config.yaml
encoder_arch: "resnet"
model: "contrastive image-text model"
dataset: "photos of plants and fungi (iNaturalist)"
train_examples: 45211
image_size: 32
crop_scale_min: 1
horizontal_flip: true
translate: 0.06
tokenizer: "word"
vocab_size: 1482
loss: "softmax"
embed_dim: 256
encoder_norm: "groupnorm"
encoder_activation: "relu"
encoder_weight_standardization: false
encoder_depths: [4, 9, 4]
encoder_kernel_size: 3
encoder_stem: "single"
encoder_avg_pool_shortcut: true
encoder_widths: [48, 96, 192]
text_encoder_causal: false
text_encoder_width: 320
text_encoder_layers: 8
text_encoder_norm: "layernorm"
text_encoder_norm_position: "sandwich"
text_encoder_activation: "silu"
text_encoder_mlp_ratio: 2
text_encoder_head_dim: 64
text_encoder_fused_qkv: true
text_encoder_bias: "all"
text_encoder_qk_norm: true
text_encoder_parallel_block: false
text_encoder_inner_norm: false
text_encoder_positions: "learned"
init: "orthogonal"
residual_init: "none"
optimizer: "muon"
muon_scale: "match_rms_adamw"
lr: 0.0019
momentum: 0.95
nesterov: true
orthogonalizer: "newton_schulz_5"
adamw_lr_other_params: 0.0017
grad_clip: 0.5
steps: 8900
batch_size: 256
epochs: 50.4
lr_schedule: "linear"
final_lr_fraction: 0
warmup_steps: 260
weight_decay: 0.3
adamw_weight_decay_other_params: 0.01
Rows from block 3 of the text encoder of a small contrastive image-text model, named by matrix and row number. Rows with one number belong to one neuron. Each number is 500 + 40 x the weight over its row's rms, rounded and kept within 0 to 999. All counts start at 0. Numbers have three digits each.
After each neuron's rows are labels from the 100 texts, of 14848, where the neuron reaches its highest value: "tokens" is the input token at the peak. Only what is clearly more common there than usual is listed. The data: photos of plants and fungi (iNaturalist).
# fc1: MLP up (text_encoder.blocks.3.mlp.fc1.weight, 640x320), inputs 192-255
# fc2: MLP down (text_encoder.blocks.3.mlp.fc2.weight, 320x640, transposed), outputs 192-255

fc1.144:470458424526491532545529539514499507491515491501502471475566559427471492438466478504520494535593499530527468585535540446541548463484530506452515459510453510458439456535482501514514550556494502
fc2.144:476515403544436534540536614492516523494539484604537452485475475464529526494406487526510477421539484577502474485500516459521545519510530504412511428531482519433488444496507467482524499578428558
tokens: "mojave"; "pinales"; "("; "pinaceae"

fc1.306:580519552465490525544456442484430494506485421523537489484456581438542500502562492455491480546450493434556485561460487519522533491548485523495525484458497490525530542504501524524449541467472493
fc2.306:522532502500434505475483564475491479527502412485488496494465464503545525511503435458475594517436491447541479501524509484526502406403503516528437452528505477500528527591497491543473513533454471
tokens: "mojave"; ","; "echinocereus"

fc1.545:498499497470487460458467575520466486492460528547465510484542523537461481488498559480510453551569489508445527500475479476490543473462470518488512478540504557494485513454533517442454549530548519
fc2.545:470542599480487542568491433502519536478381496493551532525499481445531520474471527445471532441423492468511516456507485468445438546534493527502467525488555510512559545554509509532486503501480455
tokens: "cactaceae"; "ponderosa"

fc1.206:508458515559459517448478535468432527496531541537500504472538481490456531480556486562510558500508480500500474511498482458533526533479460526458510519465484467518515571506483456499478540551521527
fc2.206:517566489468494499525490527520556595529468449488531505472463457458479483535542476447571467456498509457548468486491546436472442415531565466560474518508504553559553439495438514458529451418480491
tokens: "cactaceae"; "ponderosa"

fc1.324:428485560458502515487508371547436542490477445474498514504517498505470455530497553474522508558491472462559519524459527471482565475524461533569600485587578530500485505520380532549501508518511462
fc2.324:409485459441522463532451477431530472534473465447514488532498536477500417523532560460462563507474488494507502599519542459506527563437527513561481499567536481518482560535526423613524552533475405
tokens: "cylindraceus"; "saguaro"; "ponderosa"

fc1.625:485457518566479540449502539470472488404463529487544492486489368522465502395568474549509535490513445489472542445453482536503485515436523536601456486519556517525500566504477488493452494484515451
fc2.625:482545488426454501524475514519515493604554434556515474512502532475528479518423541560431470501439555544554480444473500460480523500501556476379503507469491542464542457500517459478524503467522514
tokens: "cactaceae"; "ponderosa"

fc1.618:551504495532448513487476570423545494561540455538495542467468476498490359471546435521549536527499498443510479438520497493538400518533540419476456413521471501593529583542429573536530516453497574
fc2.618:510464483451445493516480537572500458496504530467524474506548512469540524517476637516444477480499524552447545473475512488465593456468521536531534571461549528403499496497543393467438516521477472
tokens: "cactaceae"; "ponderosa"

fc1.379:572461519490483488537497516487517494512533460546568485500476437437488527497497519483483533491481469506445486553550489530419494610515536518502449451506434516529466559565540521509522487491526490
fc2.379:481521482484511443521625543467495447474499506502514527485511504485508564471502498480473508472550464480529482431493523431553497464537470506493473530439535528517414468492477534495482515550474522
tokens: "cottontop"; "ponderosa"; "palmella"

fc1.457:456441567535567530522537494474482477560512528557526499550451524475496575528507557498462545563583482502498553584518516483462513495458476491483415436549503532504518508554520575423478506549510519
fc2.457:519530489491495511528530473545571516487444499435446554532480531497447541401523441466467488465503494483458437470539459525521486495561491467545540563446495607508498449468493505521513540477557407
tokens: "cottontop"; "ponderosa"; "<end>"

fc1.230:456500486499510533471496498444553524511503478574488494503472458400528481577445481474493522515506510509471527546503517451425527503507498487494515473510514508458529493509548494554498522453482455
fc2.230:477467492450505475482573455524499451445519463455453556525445482448456543464521485522542580504525517513464419496475546476537513509554527522522525480575505472409444549507456547510554525456504538
tokens: "cylindraceus"; "agaricomycetes"; "fomitopsidaceae"

fc1.328:517512579514400492531441518425565420450521539538509527519473489434534477482576476527551557502507538472523532542475519466520562587543521530498495448534455519549532455494498501477456458467489558
fc2.328:583528535516396438527465477468523490479502549534502555513479511471486513560519495472508546495465569437486532491531520452472507616517462521512532387545492490547464468477487504521480576493472491
tokens: "cottontop"; "ponderosa"; "crane's"; "cactaceae"

fc1.554:493482551542476575500475547472498578515542421525552498548454516413512471566421461506500521522431460515493528488484464512541493528469467528575471534485463492428495536419552485474517510518429528
fc2.554:506509493529544594552559496564524508447472447464491451516503390505503553462547518526555536462545539589455490419525510505546522430571537484455545495527527519407462500532463460513534535438472475
tokens: "cottontop"; "fabaceae"; "cactaceae"

fc1.199:592505569470491497482461516519471488538508551481561490525536514521505531487540481526495467516441517443532510463471474482484483521554428478458563485511479448450524572506494484531548480493434402
fc2.199:424523542551499575489456593434496484517452515565518488459466497486544536439561475460505526461504528484513438466501496405487520431555513490519484546476468479517521563494449476447552462530433472
tokens: "cactaceae"; "ponderosa"; "cactus"

fc1.62:463453524419520529446460491502502512526503542491537523488479543521516433524536527467493531532434596459483425542406516453462556553525446488480501526480451531498531542490511504530544535464499516
fc2.62:484532538482391492459528530442450527454446516496598495456465487517487428520388517494546493462577410462390520502515529457515534556481515517496502494500473520498513480506500461485450509534451523
tokens: "cylindraceus"; "("; "<end>"