From a checkpoint of a small contrastive image-text model.
Model: 11.3M parameters, 32-pixel images, encoder norm groupnorm, encoder activation relu, encoder depths [4, 9, 4], encoder widths [48, 96, 192], text encoder width 320, text encoder layers 8, text encoder norm layernorm, text encoder activation silu.
Training: muon at rate 0.0019, 8900 steps, batches of 256.
Data: trained on photos of plants and fungi (iNaturalist), 45211 training examples.
Rows from block 13 of the image encoder of a small contrastive image-text model, named by matrix and row number. Rows with one number belong to one channel. Each number is 50 + 15 x the weight over its row's rms, rounded and kept within 0 to 99. All counts start at 0.
After each channel's rows are labels from the 100 images, of 14848, where the channel reaches its highest value: "patch colour" is the nearest of a few named colours to the mean colour under the peak. Only what is clearly more common there than usual is listed. The data: photos of plants and fungi (iNaturalist).
# convs0: first 3x3 conv, stride 2 (encoder.blocks.13.convs.0.weight, 192x96x3x3, each kernel summed), inputs 0-95
# convs1: second 3x3 conv (encoder.blocks.13.convs.1.weight, 192x192x3x3, transposed, each kernel summed), outputs 0-191

convs0.152:40 43 56 73 55 65 89 36 35 48 40 34 20 32 36 56 42 61 40 45 40 57 38 45 71 33 52 30 26 36 50 47 55 59 55 35 59 65 38 54 51 26 59 51 38 40 56 39 42 39 26 48 99 51 50 46 46 41 51 51 67 60 51 45 89 54 68 35 33 25 38 25 56 39 59 35 71 67 45 55 77 50 56 66 49 62 50 56 45 48 64 80 41 81 52 49
convs1.152:71 50 65 46 58 57 68 35 48 36 59 47 55 45 22 42 73 52 72 56 77 42 39 85 41 30 49 42 33 64 57 57 64 19 38 68 41 57 45 52 66 25 50 58 37 90 61 30 66 63 39 62 75 35 60 51 31 72 54 56 39 56 53 26 42 63 48 55 75 68 93 43 48 73 50 33 46 58 61 31 32 23 33 60 50 48 53 47 54 50 45 71 60 45 24 55 62 43 35 60 61 60 16 34 33 39 42 57 49 44 63 60 59 48 75 68 58 35 41 66 35 81 45 48 38 27 26 63 37 74 58 30 17 55 43 37 35 72 45 60 36 37 58 54 37 52 60 61 41 41 60 45 38 39 50 75 22 31 18 53 37 39 45 79 79 37 18 37 46 62 50 71 40 47 53 47 34 58 30 35 50 47 47 42 60 42 58 67 36 61 52 61
patch colour: brown

convs0.56:73 47 44 32 36 31 57 53 39 48 73 57 34 54 21 40 56 69 56 28 28 38 41 42 53 74 38 60 72 53 52 49 30 32 41 41 49 44 52 47 70 94 60 35 41 51 43 75 54 40 49 85 56 44 38 40 70 54 35 33 56 45 12 36 55 41 42 57 36 58 57 48 17 62 63 47 45 73 47 70 50 59 52 41 38 46 15 67 52 58 47 73 52 54 70 77
convs1.56:29 47 92 47 67 61 59 55 49 54 49 20 29 45 73 64 53 72 39 45 53 50 57 62 57 54 25 27 57 58 27 40 34 54 71 89 54 38 18 79 72 38 52 55 38 57 51 63 70 57 56 42 54 46 61 26 55 53 66 49 36 56 65 29 44 47 62 63 60 37 42 58 61 33 67 54 43 28 58 55 65 47 54 59 43 39 75 94 20 53 58 53 70 66 79 49 79 68 53 61 66 12 49 38 38 27 66 68 29 58 25 66 41 41 54 40 72 49 28 40 48 48 40 49 34 47 60 54 32 64 60 69 55 16 38 54 44 71 67 66 49 56 40 24 38 54 43 55 56 55 57 36 40 58 59 68 56 39 39 62 69 41 34 61 29 69 58 27 52 51 45 50 70 47 41 63 37 63 56 22 91 53 41 39 49 30 51 57 48 66 61 49
patch colour: yellow

convs0.127:38 39 03 27 59 36 70 45 35 38 60 41 31 55 72 38 44 51 66 70 41 39 55 61 55 75 57 43 63 68 51 66 43 49 45 46 37 55 52 37 53 50 48 45 63 43 67 69 48 64 60 55 44 42 49 27 94 45 65 49 44 72 57 36 46 49 61 46 50 48 18 22 20 68 24 27 45 55 51 52 67 57 62 52 45 69 35 46 56 59 36 44 99 44 59 40
convs1.127:55 38 70 34 70 70 62 43 53 47 67 54 48 42 22 51 44 51 30 55 47 70 52 36 40 66 43 55 66 56 55 78 71 61 50 39 46 53 54 45 26 07 60 41 14 41 45 84 47 54 45 48 51 32 52 70 60 48 76 46 63 42 48 21 34 33 58 62 18 56 68 42 62 29 39 43 52 19 50 43 47 41 50 54 65 29 53 62 57 62 59 56 31 47 39 50 45 28 63 33 36 59 59 63 29 44 42 52 74 46 47 78 49 36 50 40 77 46 57 41 52 38 61 71 49 52 58 58 56 28 31 77 63 10 41 46 65 72 27 80 27 35 57 22 50 58 82 40 45 63 34 63 53 21 33 50 32 48 37 43 52 27 42 33 47 43 25 41 99 44 56 57 73 36 39 52 67 53 55 44 74 42 45 67 37 40 36 52 54 62 52 55
patch colour: white

convs0.118:46 32 37 40 53 61 78 83 64 45 38 63 37 61 45 51 63 63 50 37 40 39 54 22 59 53 46 45 32 40 64 30 71 99 54 36 39 47 64 55 61 34 67 55 55 70 71 42 45 55 40 47 49 50 46 57 40 24 35 51 67 63 87 53 18 45 61 40 49 39 25 52 47 47 38 45 57 64 46 54 65 72 25 32 56 19 44 55 44 72 47 69 79 67 47 45
convs1.118:43 68 65 34 48 82 73 38 47 58 53 71 47 50 81 64 61 50 55 57 80 42 60 59 45 41 72 55 40 99 59 67 63 55 19 74 41 67 19 65 59 46 41 48 44 37 56 50 45 56 56 46 57 29 61 27 60 72 62 53 44 31 41 64 42 32 43 11 54 66 63 24 52 51 57 67 32 20 56 44 50 39 50 53 51 64 35 63 77 38 72 39 44 51 52 27 44 40 51 67 58 42 27 62 07 50 65 53 27 54 56 41 68 38 41 54 45 67 49 71 54 56 55 38 39 38 42 66 54 54 41 42 49 45 40 55 63 40 43 82 52 42 38 51 43 57 57 30 61 43 52 57 48 41 42 75 51 76 44 38 47 67 56 32 38 44 46 42 42 34 65 24 59 46 50 83 32 23 51 43 47 69 62 46 49 90 64 47 15 91 41 32
patch colour: grey

convs0.19:37 42 65 48 53 54 48 64 43 33 49 45 88 53 48 62 41 52 66 34 59 55 30 55 64 76 68 47 70 40 37 27 46 69 60 30 77 32 55 32 70 42 57 46 44 53 60 24 23 49 50 62 55 50 30 50 69 62 53 54 42 39 51 42 26 34 61 72 36 87 69 53 20 53 37 58 51 58 47 58 22 58 45 50 05 33 32 42 67 37 27 60 51 58 54 65
convs1.19:51 58 38 55 57 68 47 51 57 38 23 49 60 54 75 28 23 28 64 58 50 55 41 42 42 40 71 58 50 31 51 59 23 43 46 60 40 45 55 54 64 40 42 31 74 57 51 50 57 45 65 69 71 46 44 59 45 56 65 59 58 52 46 36 71 31 53 38 72 50 20 56 56 46 51 48 49 37 41 52 34 33 62 42 60 31 37 50 52 42 60 35 68 19 78 60 50 49 58 53 67 58 70 54 39 55 62 37 63 53 38 31 33 36 49 51 61 47 44 49 55 47 26 60 46 42 46 43 51 53 89 71 19 26 70 68 55 74 54 34 38 41 47 37 37 58 53 61 08 41 61 54 57 42 51 55 31 85 41 46 48 70 45 99 90 89 32 70 62 40 13 73 43 47 52 59 42 78 51 57 59 51 25 56 26 30 30 29 65 71 67 45
patch colour: pink

convs0.23:84 67 44 66 67 68 46 45 73 37 50 26 44 40 32 55 55 58 63 18 46 36 45 51 47 29 40 70 34 52 47 42 43 49 59 52 64 53 36 68 75 92 56 60 39 73 46 54 37 44 39 46 46 44 67 55 15 48 61 72 59 72 42 20 38 60 68 79 36 55 38 69 47 39 39 49 50 54 87 56 61 55 48 36 30 57 66 32 25 42 63 47 34 47 47 40
convs1.23:44 51 69 39 43 50 67 48 47 39 38 31 71 43 27 67 69 43 60 10 55 56 54 29 33 49 54 22 63 49 69 40 57 40 57 43 78 53 67 64 57 57 60 44 43 70 55 23 51 47 37 47 49 71 53 39 36 56 44 57 46 41 73 49 54 53 55 43 33 29 58 70 55 59 32 67 43 68 32 45 55 23 30 69 50 47 72 63 58 59 50 50 52 24 40 58 33 59 50 66 35 25 21 33 87 45 12 57 53 57 42 54 80 24 66 44 69 23 44 41 56 57 60 43 41 53 37 53 31 48 70 56 43 55 54 68 71 43 37 33 51 50 53 59 30 73 91 53 50 56 75 78 46 73 55 60 32 42 29 51 46 18 73 64 70 84 33 78 67 42 47 37 65 63 47 30 36 52 69 36 55 46 42 37 52 45 49 68 26 47 24 52
patch colour: pink

convs0.58:50 31 73 44 23 59 79 51 68 47 47 83 50 17 50 35 59 66 57 45 48 47 46 35 42 49 30 43 37 45 49 31 75 49 54 60 41 40 78 42 38 51 54 46 84 63 37 65 61 65 68 38 66 39 51 55 69 42 57 53 43 28 22 48 52 61 56 57 38 85 50 44 22 33 33 41 48 70 33 45 51 49 76 34 28 58 56 46 59 35 50 33 23 37 82 45
convs1.58:52 75 65 23 47 23 42 60 52 40 63 34 61 47 63 69 33 51 51 43 44 32 38 40 45 51 47 79 49 26 23 48 59 46 60 46 48 35 51 20 52 54 73 44 68 48 58 64 20 34 48 28 41 60 54 16 74 41 27 53 61 59 38 50 37 77 53 46 36 34 37 53 65 33 65 44 54 58 51 48 35 36 47 73 46 15 64 31 60 55 61 27 46 37 39 57 36 52 42 32 43 55 37 36 49 72 48 58 61 60 32 48 56 66 49 43 52 27 63 72 48 61 48 37 35 36 48 51 16 31 39 64 48 42 49 82 41 69 32 45 44 52 58 21 45 54 68 66 98 88 70 48 46 28 53 70 48 58 40 58 55 53 61 57 50 53 15 70 53 46 22 88 54 49 59 35 66 55 40 39 36 66 70 37 45 43 45 63 56 09 43 39
patch colour: brown

convs0.136:49 54 44 53 85 49 67 60 37 33 52 55 65 29 55 59 18 46 54 59 54 47 50 74 58 88 75 59 26 45 49 27 34 45 37 33 29 55 63 78 64 33 79 58 51 46 29 42 68 33 31 75 55 40 58 36 57 47 35 53 51 79 58 23 43 54 53 49 53 34 71 43 71 44 69 46 51 59 47 57 30 60 70 60 49 47 71 41 74 50 34 76 44 54 25 47
convs1.136:55 38 68 52 43 36 48 62 55 50 27 55 49 28 48 69 44 43 69 56 44 68 47 75 53 42 30 34 36 34 59 45 37 29 34 50 27 53 38 33 60 42 21 52 29 72 48 65 63 46 37 41 55 26 40 60 49 57 93 54 84 53 32 39 39 73 47 39 28 59 71 42 38 36 54 53 20 38 25 45 51 57 49 60 63 39 52 67 41 83 41 44 35 43 35 53 49 39 33 53 41 43 66 25 50 63 55 22 68 31 64 46 40 54 64 54 48 62 37 46 73 46 85 41 16 70 74 47 37 35 37 40 56 56 56 86 53 65 60 51 59 55 60 73 56 43 48 22 61 53 42 55 69 54 13 53 56 73 64 63 56 34 35 39 70 32 53 87 66 49 22 63 64 29 46 61 39 76 52 27 61 46 25 28 42 32 42 49 56 49 55 39
patch colour: grey

convs0.132:73 88 67 35 29 54 31 34 54 69 33 70 44 46 28 60 51 60 55 36 32 28 36 30 68 11 46 52 22 20 74 31 60 59 47 18 60 64 67 57 33 67 37 56 64 62 59 59 55 56 63 26 60 41 55 50 25 51 33 44 46 50 61 36 50 57 40 64 54 60 50 61 67 63 59 43 54 62 50 31 26 77 43 46 69 48 47 41 73 50 52 48 66 49 58 35
convs1.132:58 60 69 58 54 57 69 28 55 63 62 41 39 63 23 23 33 43 37 67 94 49 50 36 51 43 32 28 35 40 54 46 99 46 35 21 42 48 72 40 68 39 62 68 72 68 50 42 35 49 39 43 25 53 44 27 59 50 65 44 26 33 28 60 49 62 40 41 53 76 45 32 37 55 61 35 35 40 27 42 45 59 17 62 41 22 56 37 23 64 61 68 29 37 48 32 46 26 38 47 42 64 70 56 62 38 29 46 58 59 53 41 57 55 67 42 66 96 61 56 40 62 40 59 22 61 45 47 62 50 72 36 20 59 57 73 48 38 38 72 62 58 41 61 74 61 75 42 50 45 35 54 42 28 52 34 40 54 27 51 41 70 60 47 43 61 37 54 63 41 31 33 36 45 70 53 62 49 55 30 52 45 20 66 36 71 55 42 50 41 51 52
patch colour: red

convs0.86:20 62 55 53 70 63 63 40 52 76 63 38 27 41 67 39 48 46 53 34 39 49 30 81 63 47 35 50 42 25 69 48 37 61 51 27 40 64 59 39 72 60 30 39 21 22 58 37 71 54 48 76 36 49 35 38 69 82 74 63 36 53 28 25 45 48 38 52 45 30 39 33 49 59 37 63 31 27 72 57 28 63 58 32 58 37 57 50 34 49 65 44 49 52 72 50
convs1.86:44 30 44 62 40 44 40 50 46 49 55 47 62 44 88 45 38 61 35 27 15 60 31 56 50 44 52 42 44 42 72 29 66 51 57 54 42 44 43 50 50 42 22 42 65 33 52 57 61 42 51 43 28 42 82 68 67 57 67 66 75 51 50 39 25 46 61 68 84 57 31 59 42 73 35 51 33 26 59 41 74 68 50 25 19 57 42 15 39 43 22 34 47 42 52 42 38 50 37 52 45 48 45 16 85 57 38 53 69 51 53 68 57 25 54 51 51 34 43 72 52 37 27 48 61 48 55 50 32 26 38 38 63 67 53 49 34 29 57 46 49 38 54 56 42 41 19 18 45 38 50 43 54 53 52 57 52 33 45 28 44 57 69 44 41 47 44 23 70 73 41 74 57 68 61 57 69 84 55 59 62 29 24 56 39 91 40 28 35 27 44 49
patch colour: white

convs0.43:39 63 60 45 41 40 39 58 57 64 67 34 61 54 45 42 62 56 56 84 52 39 36 49 19 55 37 40 87 49 56 45 58 39 35 41 46 46 64 57 54 36 24 13 52 71 42 46 75 55 16 48 72 47 68 43 50 02 53 62 39 40 53 46 57 65 40 62 43 39 66 70 56 33 48 67 58 74 38 45 74 48 31 26 32 64 67 67 43 48 48 28 58 60 66 59
convs1.43:22 74 72 29 46 48 81 43 22 60 22 32 77 43 51 72 49 52 47 69 42 46 41 46 32 43 45 46 58 57 49 32 86 36 66 41 56 64 50 46 43 49 37 40 45 60 42 39 43 64 65 62 52 57 51 77 27 38 52 60 64 50 43 65 23 67 41 34 49 67 64 31 16 51 33 52 51 35 46 22 63 29 08 33 22 75 43 45 54 46 43 78 32 47 33 48 48 56 44 17 57 61 36 83 72 71 46 47 60 64 30 31 23 50 55 31 32 34 43 77 51 70 60 40 32 35 79 37 63 68 40 50 46 66 63 44 39 38 45 59 70 44 41 52 50 51 72 32 41 68 48 58 42 54 36 31 50 65 45 25 50 55 45 40 19 55 34 79 61 30 64 59 37 51 46 46 64 71 57 46 60 62 45 55 24 54 39 44 58 35 37 58
patch colour: grey

convs0.166:13 58 31 41 37 94 45 60 73 60 70 50 48 50 57 13 34 53 54 48 43 82 43 47 40 52 47 67 58 78 54 77 30 49 51 49 39 48 65 31 81 52 57 60 38 31 39 59 42 53 30 62 45 43 26 44 39 37 38 39 44 78 53 36 08 37 55 68 53 59 60 58 23 56 53 50 38 34 58 54 64 41 58 39 35 58 55 57 50 38 76 52 57 34 57 56
convs1.166:35 43 65 62 48 13 51 57 84 49 17 59 47 59 56 59 62 71 49 68 44 61 69 49 31 68 33 63 29 58 60 56 40 54 56 73 42 50 45 35 21 45 53 56 51 25 44 51 78 38 29 46 40 16 39 66 28 53 58 42 44 43 29 66 58 29 43 53 62 45 40 39 62 50 10 51 50 59 63 33 74 34 52 43 75 57 40 52 33 54 38 37 43 46 31 47 45 26 70 45 86 60 39 34 67 56 40 09 50 70 58 39 59 41 88 34 48 62 43 47 52 39 61 35 51 62 61 62 49 24 47 58 15 42 34 62 45 58 49 61 22 34 69 41 51 47 60 27 41 54 42 26 47 52 31 64 47 49 88 30 41 29 57 62 39 27 65 58 57 64 52 62 44 45 61 33 45 66 45 27 52 61 75 43 26 58 67 42 42 31 32 62
patch colour: green

convs0.47:59 79 45 64 69 54 66 70 57 50 79 19 59 59 61 58 59 77 76 46 48 45 58 23 57 08 58 56 54 34 72 47 39 68 22 50 49 53 60 66 58 37 45 53 33 27 57 64 58 24 68 52 26 63 37 21 53 51 59 39 28 40 36 70 27 43 58 41 45 42 54 71 57 45 49 51 47 29 18 36 55 51 35 70 44 49 38 55 71 33 47 40 55 35 50 62
convs1.47:48 43 37 61 65 61 66 41 51 51 53 45 47 63 75 52 19 42 62 30 61 68 65 61 50 40 45 48 33 47 60 52 41 52 36 36 45 33 38 73 70 72 26 47 51 71 41 34 75 60 56 28 71 64 54 29 34 60 55 67 57 55 28 64 55 74 56 46 08 59 27 37 27 49 49 37 68 53 43 64 47 57 39 22 25 39 55 71 56 65 39 47 61 37 48 47 32 31 50 50 36 52 93 75 30 07 51 51 40 23 37 29 48 65 55 38 49 59 60 94 77 53 65 40 52 39 47 37 68 49 51 48 59 42 35 55 40 47 52 71 46 57 52 49 29 49 20 78 50 52 50 58 77 59 48 42 20 30 74 43 60 51 68 38 45 67 21 49 43 30 57 76 57 60 65 60 80 33 53 27 45 27 51 52 63 56 50 33 62 57 62 54
patch colour: yellow

convs0.102:80 51 55 43 50 26 56 53 40 74 24 16 53 74 88 33 52 68 62 39 50 33 57 59 42 61 55 63 64 50 43 63 52 29 61 40 46 48 43 26 51 32 54 40 58 48 74 51 34 63 33 52 47 48 46 52 65 90 70 72 59 51 29 70 36 36 25 35 30 30 43 49 51 34 32 64 44 41 58 69 55 25 59 54 63 37 75 45 50 37 40 32 34 53 30 36
convs1.102:60 42 53 45 53 72 51 26 12 38 62 42 68 54 60 66 37 43 39 78 43 28 40 35 31 71 52 32 31 61 24 35 63 63 40 69 37 59 57 63 63 29 27 45 61 18 69 53 66 44 45 69 68 85 50 44 48 59 44 72 33 43 49 59 50 55 70 48 54 61 40 30 34 32 78 57 38 51 83 44 57 48 45 53 27 65 26 55 20 54 52 53 52 36 61 45 37 56 47 48 48 13 56 22 46 27 58 61 52 41 57 67 31 33 26 53 35 33 49 62 25 20 39 33 42 57 37 60 57 36 63 43 58 66 58 80 67 50 44 39 56 52 33 52 60 41 32 32 39 23 27 52 52 41 49 34 23 19 68 56 57 33 36 56 55 55 64 41 41 45 73 55 39 25 45 34 35 61 64 34 60 36 26 26 55 47 50 22 40 43 66 40
patch colour: white

convs0.67:61 63 41 45 60 41 48 67 63 46 42 54 63 55 65 73 44 32 37 67 17 52 37 49 67 62 58 73 54 24 38 46 56 69 58 54 49 35 79 27 35 71 44 66 45 53 76 49 38 34 33 49 50 59 46 47 46 33 56 63 28 57 49 26 49 54 47 31 56 39 68 49 62 40 86 15 81 42 40 48 71 55 49 43 73 59 14 67 63 34 51 57 58 56 86 52
convs1.67:45 31 35 28 51 66 52 41 65 72 50 53 64 65 61 65 49 75 59 55 63 57 47 51 75 31 20 44 59 65 44 41 37 27 51 43 42 69 29 43 54 23 66 35 48 69 09 56 45 34 32 52 47 50 28 56 45 64 50 29 41 50 67 36 22 62 27 26 72 44 69 37 33 63 63 41 29 40 32 37 54 34 42 32 33 29 50 53 22 48 51 61 32 41 62 60 30 42 36 76 56 54 44 35 49 61 44 53 37 19 43 39 49 46 51 46 33 31 27 35 48 98 65 58 47 64 54 26 76 54 38 54 46 43 40 29 34 70 63 69 52 33 77 53 53 60 70 50 57 45 42 65 16 56 53 58 42 45 47 42 47 55 50 48 70 45 49 39 62 85 34 67 30 42 26 76 36 56 45 56 56 56 27 72 68 47 83 38 45 53 30 36
patch colour: brown

convs0.68:26 65 58 96 75 34 27 56 49 53 62 31 60 37 39 54 43 34 78 41 58 60 32 68 59 45 68 42 75 52 52 50 65 52 41 63 40 60 45 28 59 68 48 60 46 66 65 75 29 53 27 26 39 72 72 60 34 45 60 52 68 30 47 51 44 52 27 69 65 43 73 58 80 43 48 26 49 58 33 54 63 61 38 48 53 17 48 62 52 45 75 37 37 50 51 42
convs1.68:52 60 34 55 60 45 50 50 24 51 54 64 70 42 47 99 20 63 34 57 40 79 26 56 37 75 53 45 42 59 39 38 57 49 71 77 47 31 40 27 42 51 31 45 40 83 73 44 41 71 35 37 31 60 41 47 37 52 64 86 39 57 69 44 53 69 40 66 55 60 36 45 56 92 55 92 18 62 63 46 30 68 48 19 41 56 68 71 48 45 53 66 53 39 55 21 22 50 46 47 46 40 43 46 60 40 58 37 39 59 40 19 30 73 68 45 27 61 44 46 56 63 63 44 53 46 50 37 49 44 48 47 53 50 48 53 54 51 29 47 55 57 41 61 76 51 49 41 41 49 55 37 17 48 36 23 48 31 49 51 54 40 61 39 75 59 43 28 52 70 37 64 45 24 64 54 30 52 36 48 31 57 48 86 47 59 59 48 23 59 44 35
patch colour: grey

convs0.88:25 51 53 56 44 46 54 45 61 49 58 75 67 49 51 50 38 58 77 46 51 75 40 42 65 33 31 48 11 55 52 45 46 63 45 58 56 28 20 69 18 38 19 54 73 38 60 56 28 51 40 54 58 71 41 35 24 48 93 33 54 29 35 68 43 36 59 58 56 40 55 50 70 67 31 60 36 67 50 60 49 46 75 41 52 57 48 73 68 46 23 40 46 40 63 61
convs1.88:55 38 41 65 62 55 56 56 39 31 65 69 36 70 64 49 71 55 34 59 30 77 14 43 65 57 59 43 54 47 58 37 79 79 28 63 50 61 40 55 37 68 62 58 27 49 41 69 67 48 68 71 51 36 35 34 43 36 42 52 67 51 45 76 52 60 47 44 46 40 65 43 43 77 44 38 66 38 35 55 67 51 47 22 41 35 49 46 33 37 48 46 29 63 53 38 13 40 44 44 17 44 93 51 22 47 44 50 58 58 49 32 63 78 52 43 43 42 55 49 65 53 54 41 48 33 51 65 25 70 65 56 51 58 40 35 59 26 80 27 59 42 37 71 54 26 30 68 34 34 33 61 54 49 58 73 55 64 61 31 57 42 35 34 40 18 23 25 43 54 39 73 44 61 77 60 65 45 45 31 18 24 47 54 33 44 55 44 61 65 21 61
patch colour: yellow